{
  "dataset": "photos of plants, animals and fungi (iNaturalist)",
  "train_examples": 155796,
  "crop_scale_min": 1,
  "patch_size": [4, 4],
  "label_smoothing": 0.1,
  "learning_rate": 0.0011,
  "max_grad_norm": 1.0,
  "lr_schedule": "linear",
  "warmup_steps": 300
}
Rows from block 4, named by matrix and row number. Rows with one number belong to one neuron. Each number is 128 + 24 x the weight over its row's rms, rounded and kept within 0 to 255. All counts start at 0. After the name is the row's rms in percent of the matrix's.
# fc1: MLP up (model.blocks.4.mlp.fc1.weight, 1024x256), inputs 0-127
# fc2: MLP down (model.blocks.4.mlp.fc2.weight, 256x1024, transposed), outputs 0-127
fc1.287 106 [148  93 111 160 103 138 125 108 129 144 129 147 131 108 107 161 116 155 140  82 128 157 123 131 174 109 155 129 141 110 124  95 123 159 129 100 124 118 142  88 153 143 106 182 112 123 200 109 150 151 131 118 125 132  94 113 122 163 148 118 120 158 149  87  76  86 138 122  94 140 139 140 121  76 156 122 125 146 120 114 127 142 120  99  89 140 151 138  91 125 150 126 158 124 169 123 145 115 133 129 147 124 129  93 135 125 158  97 133 121 146  99 154 122 142 102 140 158 101 152 136 142 110 143 132  92 129 112]
fc1.288 101 [149 111 116 153 119  92 150 134 150 143 111 122 138 101 124 157 145 100 105 132 134  86 150 138 145 102 129 103 151 138 114 100 164 130 167 141 148 146 121  99  77 170 134 139 131 101  92 112 124 133  98 104 117  98 144 110 140 142 103 119 143 117 162 119 102  96 138 130 116 181 149 153  96  96 119  96 133 138 126 106 129 173 109 133  76 154 141 146 170 116 162 103 117 120 137 148 124  98 144 146  89 149 151  92 120 126 164  90 150  75 107 109 140 104 158 138 149 129 106 112  94 135 135 136  53 111  96 110]
fc1.289 094 [103 147 143  87 151 133 176 134 144 148 131 117 184 118  88 124 125 190 141 134 113 142 113 188 100 106 132 156 124  99 191 123 121  91 138 104 149 137 123 141 131  92 127  87 137 100 112 117 139 159  62 125 122 177 160 132 140 142 113 111 136 137 149 156 166 140 122 111  81 146 115 144  81  82 181 114 140 133  76 125 114 144 186 137 135 120 143 157 102 117 113 124 142 119 128 144 174 117 116 133  99 124 117 157 109  85 133 103 143 121 124 122 144 112 111 133 117 129 148  88 134  94  75 162 120 130 157 135]
fc1.290 102 [136 136 118 101 168 139 147 118  91  98 102 100 156  97 103 168 173 107 128 126 119 108 126 105 135 143 120 114 126 119 112 109 119 127 131 151 144 146 108 142  94 134 106 128  96 126 133 107 115  99 152 110 159 115 179 122 126 138  83 117 154 134 167 102 106 161 107 150 129 139 123 147 128 121 132 146 113  69 144 120 160 134  99 103 125 148 131  84 134 146 136 119 127 128 138 123 110 105 135 135 147 113 154 111 122 102 154  82 160 128 115 109 134 131 127 141 102 118 134 121  85 120 156  64 137 150 153 119]
fc1.291 105 [113 144 114 191 115 112 102 108 127 134 134 118 182 107 103 130 105 155 137 107 120 126 132 156 166 103 136 139 129 129 149 152 121 156 121  95 142 140 188 134 103 124 113 116 140 115 103 131  98 168 103 176 135 167 139 110 113 143 128  99 156 139 142 156 147 133 128 128  77 116 141 119 135  89 180 138 159 146 156 138 121 161 157 166 108 126 139 164 108  96 183 133 156  91 119 118  86 125  84 157 125 112 144 108 168 153 131  90 130 129 116 135 102 178 138 195 133 127  85 148 142 125  89 109 114 104 165 145]
fc1.292 100 [132 146 162 125 142 128 156 112 148 132 135 194 104 120 112 151 121 152  99 158 142  88 123 149  99 103 131 154 112 107 126 117 122 168 175 114 149 106 118  85 146 130 130 101 138  87  98 105  92 154  93 129 134 159  96 129 130 127 135 153 168 145 126 133  96 100 120  99 115 168 160  95 131 122 120  94 144 119 152 133 122 105 145 167 114 137 159 148 122 131 150 113 144 134 116 114 167  85 180 132 163 128  99 158 128  98 132 154 182 140  75  98 126 103 204 141 142 121 153 150 117 120 137 103 115 102 141 104]
fc1.293 096 [130 140 133 127 103  98 180 104 135 140  70 147 126 118 101 131 111 100 139 170  73 115 152 151 119 124 130 145 102  94 119  62 130 156 127 102 118 151  77 146 121 115 111 128 126 125 164 146 101 129 136 148 159 112 151 112 132 145 127 126 110 179  90 104 114 134 135 137 116 142 146 180 111 119 154 116 171 155  96 120 130 146 154 122 120  82 116 127 120  87 164 169 130 106 171 138 136 131 122 121 131 103 155 126 134 133 165  92 183 129 115 126 186 141 126 141 125 158 106 138 131 137 114  94 134 106 133  98]
fc1.294 102 [157 129  96  99  97 118 144 120 139 119  67 127 124 103 131 173 157 129  97 123 103  96 148 125 115  80 164 139 104 124 133 156 124 163 118 160 148 131  94 151 112  93 170 127 111  85 132  92 138 158 126 124 128 110 169 106 160 108 131 141  97 142  93 120 147  88 120 129 132 148 124 100 136 147 120 110 164 182  94  75 138 113 120 147 128 105  98 124 162 113 150 129 124  91 151 145 129 109 135 135 139 164  54 147 122 146 139 118 158 112 120 128 129 130 140 123 121 143  91 155 143 109 105 125  80 150 166 127]
fc1.295 099 [130 126 172 119  99 131  97 103 133 135 172 135 115 147  84 141 171 111 149 123 127  97 115 121 126  98 107 128 111 154 128 100  91 121 143 128 116 122  88 102  88 145 151 109 112 129 122 113  76 105 151 136 107 139 152 134 154 133 120  96 121 120 139  94 146 109 100 124 125 163 102  91 126 124 122 104 119 127 167 132 137 136 167 146 102 121  95 123 159  99 161 136 119 114 108 132 140 131 113 136  81 134 151 141 158 142  76 171 168 135 113 119 119 160 121 120  69 106 128 143 116 133 131 135 109 112 144  98]
fc1.296 103 [175 132  98 163 126 147 111 167 102  94  56 116 144 117 149 141 127 122 151  87 159 151 130 139 120  71 148 128 155  82 140 120 165 180 133 108 114 117 113 113 121 141  96 117 113  97 103  96 153 134 133 158 192 151 153 128 121 125 112 139 132 112 171 124 146 149 111 126 126 140 131 161 120 123 134 156 150 157 129 118 163 162 131 144  92 102 169 121 118 121 145  97 140 134 121 102  96 149 138 182 141 103 103  87 156 167 150 125 158 121 123  94 144  57 153 140 127 112 125 141 139 107  76 148  97 123 114 117]
fc1.297 092 [131  95 116 139 115 151 137  96 124 105  83 137 137 142 105 174 152 100  99 134 141 135  96 131  96 136 108 127 113 122 140 125 122 152 122 126 147 170 114 135 120 109 143 132 159 134 193 111  80 155 107 108 163 133 108 106 130 126  97 113 115 115 129  90 152 132  92 150 150 112 131 123  65 110 160 149 134 158 102 155 140 114 139 114 136 128 144 153 115 153 148 108 115  91 121  94 107 125 170 108 159 156 115 130 131 124 111 110 114 115 108 142 143 142 139 169 109 171 133 159  76 106 114 135  96 143 129 144]
fc1.298 100 [110  89 143 110 142 122 153  80 153 120 142 148 125 130 100 113 117 143 130 129 150 121 123 150 117 133 104 157  96 130 162 116 118 175 143 147 138 131 111 121 150 112 128  79 103 101 122 116  74 140 115 160 163 102 114 117 111 114 117 144 129 125 123 122 109 100 116 119 120 163 124 170 129 119 165 133  85 108 153 112 154 117 170 171 133 143 178 147 138  87 170 120 145 124 110 136 138 130 108 168 158 162  99 189 163 134 127 116 142 125 132 113 146 127 147 102 130 132 150 138 110  86 134 144 122 154 115 121]
fc1.299 102 [132  92 125 166 113 134 152 114 153 104 146 119 137 149 122 144 129 151 178  91 124 130 127 127 112 134 136 136 122 129 107  57 145 152 126  88 147 126 136 125 112  86  78 133 131 117 145 146 116 115 130 144 157 102 127  97 167 152 130 119 150 119 109 143 136  64 114 134 138  97 132 149 162 104 152 121 143 115 145 137 136 121 139 150 105 102 173 116 121 156 139 130 165 112 126 142 161 107 123 136 103  78 158 146 105 151 109 184 159 142 135 110 108  81 145 152  98 140 145 132 121 125 111 114 119 164 142  92]
fc1.300 088 [166 102 108 145 144 115 122  90 175 145 129 168 160 117 122 129 161 159 110 126 104  99 146 132 110 121 164 130 117 106 144 116 134 153 131 104  97  98 104 139 111 152 123 112 133 121 104 175 152 120 136 142 155 181 135  85 151  93 139 135 140 133 135 134 117 144 124 138 124 128 136 114 140 128 116 178 100 125 151 110 127 117 176 171 177 142 148 160 130 125 115 130 157 105 124 156 147  53 143 104 126  79 131 119 102 102 183 126 120  79 144 155 125 103 104 140 104 147 144 125  98 148 140  80 152 151 195 152]
fc1.301 096 [151 141 147 143 108 151 129  94  91 114 154 155 178 157  88 119 124 174 102  96 155 136 119 145 149 113 147 149  98 128 113 140 114 122 148 134 160 110 116 156  79  70 128 121 162 113 166 129 112 134 137 161 146 128 120  84 114 106 133 145 152 122 115 121 106  95 120 120 127 140 160 152 126 103 130  94 123 101  94  90 125 133 144 161 163 153 127 156 201 128 140 130 111  90 173 132  82 112 112 134 104 109 120 110 113 120 128 105 144 114 133 130 104 141 129 142 124 149 127  98 112 114 119 131 113 154 113 137]
fc1.302 093 [153 136 127 149 140 120 124 147 144 126 139 162 169 161 119 133 119 145 142  87 129 130 152 173 189 138 125  86 110  92 161 126 136 121 161 149 133 152 142 132 107 126 145 116 169 106 128 119  71 178 157 147 197 134 148 142 146 154  85 119 103 141 145 148 169 132 135 159 144 131 137 141 135  96 129 122 122 118 118 103 118 111 139 141 122 101 150 158 121 126 138  81 102 145 137 106 138 156 145 135 158 145  87 135 146 138 137 135 110 127 100 129 145  97 133 146 131 121  92 139 144 105 130 156 101  83 147 123]
fc1.303 097 [148 164 130 150 127 129 106 108 134 124  98 131 124 134 126 197 160 133 178 164  76  95 157 128 178 134 113 167 134  86 117  71 146 105 139 156 113 129  67 118 134 164 122 118 119  96 123 130 191 138 110 130 170 138 124 138 174 112 153 129 106 161 151 123 130 141 112 133 143 143 111 127 129  89 151 170  92 133 114 130 119 130 107 129 145 110 116 114 147 122 142 115 169 112 157 199  90  96 126 113 119 145 126 147 154 175 115 114 116 121 144 108 175  99 131 103 110 138 163 120  88 110 123 136 126 130 125 102]
fc1.304 101 [170 166 156 139 142 110 105 100 140 139  80 149 148 139 115 168 138 153 197 136 118 106 151 119  96 132 171 117  98  98 112 130 110 117 123 125  95 125 162 133 136 127  91 116 164 125 135 134 137 148  99 108 167 167 141 155 146 118  89 135 141 148 118 137 124 155 102 124 129 124 162 116 101 100 155 104 134  94 145 148  96 140 174 156  76 120 133 153 119 100 123 150 151 112 149 130 127  74 109 150 125 117 150 148 129 116 133 135 120 124  69 101 115 131 151 170 131 146  94 146 122 113 113 117 147 135 154 108]
fc1.305 097 [189 118 140 147 160 133 149 153  91 132 138  99 116 143 118 155 171 169 112 130 126 142 108 153 114 127 111 156  90 143 154 106 176 126 154  72  95 113 169  97 119 166 101 121 104 125 118 107 138 135 107  93 165 138 130  89 139 119 123  86 127 102 103 123 122 164  80  94 116 134  97 165 132 121 174 146 145 127 119 143 108 114 150 121 128 136 127 181 128  80 127 152 126 110 164 135 101 155 120 121 100 110 155  78 120 146 112 132 152 159  93 115 115  93 132 142 124 127 153 153 118 158 121 166 158  80 137  95]
fc1.306 108 [112 111 119 127 114 140 140  96 112 113 112 112 121 114 133 172 157 177 134 156  81 112 119 149  98 114 132 130  86 150 157 131 150 165 163 153 146 127  94 123 124 170 131 121 140 125 119 142 111 174  99 142 106 122 123 112 144 134 129 127 168 147 121 157 111 145 101 103 144 160 110  74 122 134 155 154 124 107 159 130 144 150 158 155 130  79 132 142 108 138 195 129 157  85 112 130 118  92 132 154 102 130 130  92 171 180 182 139 163  86 135  90 135  98 124 131 126 103 102 110 100  79 103 145 151 176 176 102]
fc1.307 108 [102  86 125 105 158  89 132 124 163 158 160 121 140  99 108 138 169 107 145 137 123 118 119 172 140  78 170 132  85 139 159 137 106 114 166 104 122 117 134 132  73 141 112 115 110 109 143 118 131 134 111  99 133 137 151 173 115 204 110 111 137 135 177 128 125 145 112 144 132 135 122 138 117 127 171 186 117 122 153 138 110 140 131 127 102  98 134 146 154 117 156 145  91 104  88 125 139  99 176 114  94 137 134 145 213 141 192  94 138 131 105 136 118 133 121 133 127 117 154 173 121 172 106 132 111 140 143 120]
fc1.308 101 [128  75 164 119 174  94 112 125 151 153 103 104 170 102 100 137 174 143 137 132 107  89 128 132 145 121 153 132 153 117  67 122 132 106 172 159 113 155 159 114 111 133 109 120 107  95 104 116 111 173 107 135 126 171 118 129  98 172  91 117 139 168 161 120 147 119 118 132 130 128 132 111 124  94  86 137  92 108 110 138 129 112 130 161 133 125 123 165 151 138 205 135 109 140 122 124 155 124 192 159 104  97 151 120 165  98 140  77 128 136  98 133 156 172 133 118 167 144 116 145 111 130 131 147 115  94 129 116]
fc1.309 095 [133 154 145 172  99  87  77  99 136 139 110 142 167 121 151 121  93 143 123 129 137 149 140 142 124 170 135 121 124 119 121 109 132  90 132 108 141 173 145 145 166 118 113 106 143 103 106  96 113 117 169 125  92  93 110 132 119 103  95 126 165 135 123 145 100  90 105 141 138 136 152 167 148 125 116 188 111 120  87 135 131 175 131 186 151 129 148 175 141  88 135 100 107  98 138 165 137 160 126 117 135 101 127 135 141 146 128  98 123 125 123 112 175 118 123 140 144 110 140 109 145 145 131 126 123 165 127 126]
fc1.310 088 [158 116 130 110  94 107 107 109 137 136 128 137 129 139 114 151  98 131 151 104 145 135 158 120  92 153 118 148 132 153 127 172 135 118 132 130 137  98 143 123 110 131 169  86 120  90 139 160  98 112 132 128 101 181 143 115  98 117  92 154 133 159 140 150 159 149  73 119 149 135 127 108 153 128  98 123 117 138 156  95 154 137 162 126 147  85 161 135 126 134  68 141 145 114 158 102 147 103 152 136 115 181 118  95 120 136 146 149 111  80 134 114 136 160 137 146 122  68 166 103 117 115 109 149 109 143 151 149]
fc1.311 092 [107 120 131 118 108  79 122  88 133 143  80  86 168 102  79 115 114 102 108 169 139 121 101 108 168 140 189  98 165  95  74  97  94 162 104 111 136 140 131 100  97 120  88 102 123 127 148 110 143 126 129 108 127 174  88 127 112 109 128 121 158 130 130 138 143 118 104 145 150 131 126  81 128 141 120 146 140  96 115 110 131  92 156 150 161 134 101 155 122 109  99 155 148 145 148 140 121 123 163  89 133 112  86 106 138 131 155 112 164 138  94 128 148 153 144 148 177 132 131 149 111 174 141 156 146 147 184  81]
fc1.312 092 [142 145 149  91 103  75  95 146 128 127 110 128 113 108 136 132 126 106 157 127 134 119 109 163 133 173 115 143  95 146 100  84 119 131 134 161 142 114 174 126 124 135 101 123 135  75 127 131 145 124 155 144 124 210 156 140 133  99 168 157  84 150  98 118 158 113 128 159 120 113 116 126 161 118 127 103 126 116 214 128 114 144 127 132 141 109 130 105 175 103 122  80 101 147  96 106 109 140 164 145 108 143 112 144 108 139 134 145 132 117 121 112 122 112 111 108 142 124  95 132 121 106 118 110 100 124 136 150]
fc1.313 103 [139 132 131  99 144  92 167  93 125 133 110 119 110 156 113 126 139 147 148 122 121 124 104 157 142 103 201  99 156 120 132 104 141 145 113 140  86 109 137 124 141 139 133 124 124  94 126 126 129 117 124 126 103 195 134 126  93  93  89 124 125 121 165 125 155 100 130 114 100 155 149 106 148 123 108 143 162 124 143 130 114 148 128 159 114 153 128 142 125 118 103 108 176 123 126 117 136 103 129 112 139 182 126  85  93 132 125 133  99 129 134 122 152  97 142 131 110 140 126 200 124 131 157 126 126 148 124 159]
fc2.287 099 [128 130 122 131 116 101 149 130 158  68 116 132 130  76 152 142 156 111 132 160 115 159 165 118 163 102  96 136  86 106 144  68 111 105 151 112 141 125  98  82 167 172 116 113 109 130 140 140 156 102 113 142 131 113 117 141 151 170 184 106 118 120 112 111 117 133 153 181 169 108 122 123 139  75 114 152 161 160 116 158 129 126 174 121 116 117 144 129 143 130 142  80 128 132 156 138 135  75 138 113  99 110 172 176 156 106  98 105 143  92 119 138  92 133 104 124 111 148 119 120 127 131  88 152 118  92 153 134]
fc2.288 103 [113 122  85  98 144 129 111  92 134 145 121 108 171 141 173  90 121  87 123 102 124 161 138 147 148 124 132 107 155 147 107 130 137 115 152 137 137 128  88 128 126 133 121 123  98 141 113 133 108 127 100 119 155 147 123  74  87 131 107  86  93 135 131 107 144 134 167 126 143 110 154 156 114 111 173 109 131 148 126 100 135 134 125 141 146 142 152 130 118 116  99 119 141  87 152 161 104 158 120 112 123 139 120 109 121 176 172 120 114  72 103 131 138 112 109  92  73 135 109  94 110 109 123 131 177 103 122 152]
fc2.289 097 [168 118 112 136 113 105 123 105 126 122 104 120 153 160 112 138 142 109 110 126 127 125  93 130 136 142 149 130 144 113 115 122 118 140 131 147 120 126 133 131 177  72  95 146 124 101 116 127 136 106 126 129 128 167  99 173 138 153 119 147 140 148 108 125 148 116 137 129 108 129  70 152 152 141 126 135 132 156 110 169 162  82  83 124 129  99 118 136 125 179 139 157 131  91 116 139 130 152 147 132 158 142 113 116 140 150 141 156 112 120 135 158 132 122  77 154 117 141 131 143 111 142 132  42 134 101 128 166]
fc2.290 102 [136 143 167 140 122 148 136 160 130 119  94 105 126 142 135  50  80 136 119 114  82 119 137 138 128  80 155  74 115 137 115 147 139  96  65 123 124 128 121  91 149 123 146 109 115 111 148  90 141 120 124 143 119 146  99 114 129  81 171 151 130 109 124 140 129 137 153 166 125 177 109 200 162 127 127 132 147 168  99 139 134 126 139 160 141 124 145 173 116  88 133 155 137 151 130 135 162 182 132 106 107 120 127 168 154 170 158 135 123 122 152 131  86 139 153 132 134 123  68 127 127 146 101 144 140 100 157 132]
fc2.291 114 [103 159 125 133 125 104 108 123  67 119 135 145 131 168 132 107 111 156  93 152 147 111 111 137  81 110  76 113 140 155 138  97 112 156 138 141 118  79 128 126 139 127 163 135  98 150 122 105 169  96 119 169 123 149 109 128 110 179  88 112 125  75 115 154 125 119 117 139 132 114 179 116 105 135 125 123 127 135 127 184 110 141 147 126 140 125 142 128 125  72 152 171 147 108 106 164  96 121 146 100 139 171 143 117 139 101 134 149 127 150 131 105 176 143 106 106 104  93 106 160 113 150 163 162 138 120 109 129]
fc2.292 104 [111 128 122 140 122 129 155 107 129 129 145 130 126 133 115 150 146 135 125 136 126 116 131  96 141 163 116 124  98 140 154 106 136 124 125 114 100 152 100 154 160 148  94 140 131  78 112 140 115 126 152 104 162 134 156  93 136 150 129 137 140 119 150 159 150 146  69 161 155 135 145 144  84  79 108 123 133  89 137  87  86 104 130 125 160 140 173 150  97 161 158 112 131 113 101 159 129 147 107 112  78 139 150  89 192 106 141 127 131 108 158 127 183 173 140 136 133 128 105 144 125 125  84 109 122 111 111 127]
fc2.293 090 [144 143  98 133 155 161 135 100 111 121  84  97  83 137 124 121 107 144 109 178 168 131 108 124 153 146 130 127 113 111 178  81 140 120 120 158 125 159  80  93 130 165 130 120 141 113 130 104 144 114 129 134 154 126 128  80 165 142 156 125 161 123  73 126 147  93 169 130 108 170  95 104 157 131 141 167  81 123 143  92 131 147 128 162 143 132 135 128  77 111 146 124 168 123 171 104 118 124 152 113 147 117 124 143 161 151 124  96  82 167 145 144 158 166 100  80 141 114 134 130 165 155 142  88 118 162 120 135]
fc2.294 101 [136 130 141 179 155 179 112 176 151  94 121 144 145 115 134  87 110 136 141 117 152 160 135  93 130 101 110 148 149 122 153  85 117 170 180 136 127 126 182  87 159 144 116 107 117 143 149 112  97 156 136  98 174 122 113 134  90 110 131 167 173 109 136 127 124 126 100 112 142 104 157 172 113 130 110 122 126 126 119 158 154  97 104 145 138 103 116 129 131 115 161 153 107 136  69 137 145 141 126  99 141 136 155 118 119 125 105 101 163 104 109 117 123 143  89 138 162 136 141  78 161  93 129 162 121 137 110 116]
fc2.295 095 [114 146  87 138 125 124 174  99 133 148 112 118  96 128 168 128 133  90 123 107 199 150 124 109 161 169 175 123 190  97 134 107 102 161 157 120 135 110 105 133 105 141 136 124 126 130 176 154 174 166 103 131 138 125 137 171 140 124 129 137 145  97 137 150 126 121 141 174  96 128 108 169 128 100 159 131  87 131 143 107 132  95 143 148 130 132 110 105 143 122 125 137 122 150 126 156  70 154 118  84 114 118  91 184  96  94 146 165 123 143 107 132  87 115 116  95 134 129 145 124 153 100 131 127 149 134  96 122]
fc2.296 103 [148  49 159 154 153 126 132 163 119 145 117 134 146 141 102 116  94 135 118 100 157 172 133 113 129  87  89 152  97 171 115 154 102 173  91 136 143 126 133 118 119 115 124 151 163 129 145 140 107 103 146  71 132 101 155 115 135 124 132 190 133 135 128 130 139 114 127 124 121 140  62 140 177 117 157 134 128 111 115 118 137 123 107 156 120 139 151 124 104 115 166  76 111 120 136 136 156 177 158 105 132 124 114 146 129 133 134 101 171 131 138 107 106 109 127 136 163 137  98  96  69 132 120 140 152 122 139 137]
fc2.297 088 [113 120 108 150 151 113 128 138 109 148 163 141 142 112  87 128 166 141 128 130 138 135 131 108 159 101 140 179  98 112  75  92  91 159 151 119 127 120  82 174 140 120 105 115 163 148 145 138 111 148 135 126  99 148 137 127 127 107 110 109 150 142 100 153 128 149 113  94 166 176 129 153 155 115  93  94 110 112 122 113 105 118 122 108 108 148 107 145 129 118 116  77 106 145  93 165 164 150 166  89  92 102 133 130 110 166  87 127 124 143 117 122 122 140 136 141 142 123 138 109 121 131 138 145 132 118 145 149]
fc2.298 095 [119 114 146 113 123 140 104 109 143 168 138 156 119 154 120 155 156 117  80 151 152 116 121 102 150 185 111 151 117 120 118 121 107  80 143 119  88 126 131 118 131 140 142 150 109 175 141 122 120 115 131 161 110 147 122  98 130 106  65 114 121 141 109 140 126  81 194 151 153 139 152 108 122 155 114 116 104 163 104 134 151 124 159 175 106 101  96 134  91 141 159  80 106 143 111 124 122 127 112 158 160 117 130 144 109 130 144 133 136 147 112 116 143 127  97 132 114 131 122 134  98 130  69 169 136 147 132 185]
fc2.299 098 [154 116 128  71 127 136 105 119 131 126 162 168 102  96 169 112 141 115 118 128 137 144 171 171 115  85 114 129 115 112 130 121 165 162 125 145 164  91 120  78 130 147 163 143  87 119 112 104 115 126 138 166 153 119 119 177 142 128 130 102 177 139 144  82 101 124 165 113 179  92 102 148 168 128 147 177 136 178  90 152 158 122 146 127 146 125 125 123 189 106 129  94 136 143 116 117 113 103 120 177 123 131  95 120 110 125 126 104 150 123 130  96 115 143 161  84 120 120 170 120  91 142 107 143 125 107 105  88]
fc2.300 090 [140 102 139 140  83 141 133 109 153 149 142 113 104 102 101 106 133  79 112 150 134  85 131 145 129 128 140 130 175 112 128 143 125  96 119 166 118 132 118 128  83 148  96 114 131 115 166 101  62 121 103  67  68 137 100 141 131 123 142 177 159 114 139 126 148 132 124 175 118 116 118  65 159 141 127  95 117 136 117 125 107 147 109 140  66 122 130 127 149 136 133 145 152 107 130 129 102 119 148 100 137 148 140 140  98 135 156 136 121 142 127 114 139 117 150 121 151 171 120 114 135 149 121  86 107 146 117 134]
fc2.301 094 [106 180 136 159  84 149 133 128 166 165 103 135 110 112 135 143 128 160 106 132  87 136 165  88 166 116 142 137 157 150 127  89 128 138 116 125 145 137 128 108 151 110 143 108 140 148 109 120 112 127 123 123 147 114 144 117 100 120  99 139 117 125  67  91 159 127 129 205 166 132 138 161 116 121 147 152 166 143 134 137 135 125 114 151 120 112 123 130 151 138  78 169 132  94 131 154  94 107 146 102 146 123 154 129 138 134 166 125 133  94 124 126 120  94 125 165 138 129  97 129 118  90 121 116 140 109 149 111]
fc2.302 097 [139 137 168 123  89 133 126 150 158 122 137 118 145 120 144 107  86 144 110 153  88 111 140 157 127 181  84 132 127 135 174 174 118 110 134 126 116 154 137 157 104  88 155 145 148 150 128 114 175 153 124 149  53 125 151 116 121 156 108 144 102 127 182  89 147 160 156 120 158 138 136 134 145 139 126 136 115 130 136 127 148 111 121 134 134 157 159 152 110 124 136 119 132 162 104  76 160 178 157 138  86 102 109 124 156 136 114 157  92 153 108 121  73 181 101 134 139 141 135 114 144  99 129 140 113 138 118  99]
fc2.303 095 [141 145 104 137 116 150 161  94 131  86 115  91 119 198 137  75 139 149 112 163 112 101 129 138 100 169  68  74 133 117 128  98 101 143 141 163 111 116 155 107 109 136 156  81 144 100  76 110 144 105 121 157 113 167 113 142 148 114 104 137 139  95 150 151 161 119 174 119 113 181 164 124 122 118 143 120  90 132 119 162 123 144 157 138 147 135 136 135 135 139 111 123 123 133 100 141 124 140 141 182 148 108 126 114 119 132 144 157 153 128 150 157 100 149 111 145 150  80 104  89 154 120 122 143 106 145 126 136]
fc2.304 100 [132  64 160 132 130  64 135 144 105 121 136 140 129 126 128 140 131 118 117 180 128 137 142 156 103 103 144 154 122 174 157 138  98 122 120 163 162 113 145 134 103 148 156 165 198  98 133 134  89  88 118 130 113 141 119 104 145 108  93 125  98 121  88  87 103 145 142 134 134 157 119 116 111 144  98 112 127 149 101 129 118 130 112 130 115 133 125 159 128 151 118  90 129 124 159 100 121 105 146 109 122 135 150 163 142 182 172 124 137 140 114 130 127  81 104  96 133  93  70 118 150 156 124 191 167 145 137 138]
fc2.305 092 [115 145 146 131 125 127 119 157 100 107 138 156 126 147 129 140 147 133  77 116 119 104 131  91 131 136 182 116 151 102 123 118 100 132 106 117 109 109 152 155 118 123 134 120 133 119 123 178 115 176 149 140 174 113 141 168 119 130 106 143 152  95 127  90 118 134  54 129 145 125  91 128 147 108  69 145  77 133 117 108 124 136 128 150 174 117 105  88 121 152 102 137  94 155 128  81 115 148 124 127 102 132 165 126  94 143 147 148 118 123 121 158 129 123  93 106 156 111 129 100  77 118 147 130 119 126 135 138]
fc2.306 106 [134 142 105 142 109 128 106 114 130 100 129 160 118 103 139 124 167 113 123 165 151 102 147 131 146 115 133 121 111 142 113  99 104 143 154 120 117 136 149 118 121 128 136 143 106 140 128 115 146 100 127 130 131 110 109 173 148 124  85 156 137 196 145  76 125 143 106 106 170 107 164 117 174 121  82 160 128 146  92 129  88 136 189 122 107 125 102 131 114 180 158 141 143  98 110 144 112 147 113 112 129 135 107 104 149 145 123 147 144 137 127  91 108 124 112 180 145  92 124 147 153 106  95 119 104 155 132 108]
fc2.307 105 [102 175 122 108 137 171 150 119 111 122 125 154 124 110 153 107  95 111 115 144 176 106 135  96 114 155 119 137 122 168 112 186  91 151 135 101 128 102 110 133 135  65 168 135 152 132  90 108 125  96 138 127 135 112 115 137 103 127  88 126 136 116 138 110 112 149 105 122 136 159 206 141 171 153 118 119 133 149 122 134 158 139 101  97 116 121 143 123 128 121 122 139 187 110  87 131 123 151  92 128 140 137  94 111 146 125 121 109 133  95 130 180 166  93  75 115  72 155 128 134 126 136 132 148  99 123 175 148]
fc2.308 105 [105 179 160  98 126 137 118 155 118 166 147  72  88  81 108 123 151 143 123 170 137  78  80 108 128 131 135 147 131 128 144 132 142 111 155 182 141 103 166 128 141 124 166 122 127 122  71  98 133 139 151 131 119 131 167 132 118  69 105  67 172 116 120 180 142 144 138 129 125 137 116 199 123 122 125 108 140 137 102 122 126 136 182  98 134 141  96 149 122 100 148 108 117 157  92 168 181 129 132  95  97 128 130 127 126 109 133 109 133 115  97 105 157 143 143 117  98 135 115 116 134 108  95 100 122 157 146 158]
fc2.309 094 [120 168 105 125 144 122 115 155 120 144 165 101 126 116 148  95 104 105 123 112 117 102 148 106 125  78 163 153 133 108 122 126 158  91 116 104 103  87 121  59 159 128 146 121 128 125 110 106 112 102 157 156 124 141 116 135  99 160 168 105 120 107 136 168 124 126 134 114  95 139 138 132 118 125  97 134 156 148 115 108 123 136  81  90  69 107 114 144 129  95 114 120 150 130 120 106 116 117 111 145 177 137 132 162 157 146 123 121 105 134 132 125 122 104 171 102 116 109  71 151 191 119  75 138 138 127 123  96]
fc2.310 090 [154  70 104 118  92  94 133 108 157 136  82 144  93 154 119 136 182  97 133 153 130 125 180  88 141 127 114 100 123 144  69  99  70 159 156 109 120 118 120 137 167 130 102 100 104 157  74 118 121 131 113 103 127 108 149 125 130 155 183 147 138 127 113 110 146 142 121 110 124 125 135 126 141 156 137 144 154 127 139 143 132 160 140  85 119 132 130 143 144 161 123 161  82 155 141  83 111 139 134 121  92  89 137 126 149 162 102 150  95 147 143 151 119 141 100 131 144 126 123 141 186 108 147 116 143 117 104 100]
fc2.311 086 [115 147  75 164 106 116  93 139  83 138 175 137 126 133 126 174 128 137 161 116 157 137 102 134 116 165  97 184  82  96 126 124 112 121 111 121 105 129 100 116 159 106 117 133 148  94  92 113 105  89 125 156 181 169 122 139 127 112 106 118 103 140 103 154 130 131 138 130 102  58 113 143 138 108 150 148 132 142 112 131 106  96 133 136 148  85 165 165 107 163 126 104  90 111 116 131 118 106 160 128 162 157  80 172 129 152 112 152 134 106 109 149  72 148 148 133 116 129 173 149  96 139  86 144 112 139 104 133]
fc2.312 086 [144 147 114 142 141 148 140 110 170 108  66  93  87 186 101 146 123  82 137 134 122 146 170 106 149 139 142 152 128  91 105 132 117  86 125 100 167  86 124 164 170  85 102 117 113  86 119 126 116  76 101 136 125  97 141 156 147 108 128 162 125 141 110 174 132 124 137 116 141 159 137 141  94 188 108 115 117 162 113 158 150 119 130 139 137 128 102 140 161 137 135  95  93 142 119 133  98  92 134 122 147 105 153 147 119 137 119 164 131 116 130 124 106 132 158 169 126  70 119 182 108 168 106 136 141 117  95 168]
fc2.313 100 [125 141 143 119 114 155 139 124 143 160 159 147 106 126 106 137 128 115 118  92 131 101 167 159 115 169 151 127 114 132 139 118 115 106 136 112 139 130 113 162 142 116 122 111 156 154 138  92  98  96 120 137 118 157 121 158 101 127 111 102 111 157 116 120 148 107 102 150 132 110 108 151 103 140 150 172 139 138  81 162  99 107  79 150 116 114 155 127 157 144 125 134 147 137 117 131  71 145 132 154 130  79 154 128 110 109 134 121 114 131 134 138 100 145 117 144 115 116 126 139  94 129 136 140 160 113 108 116]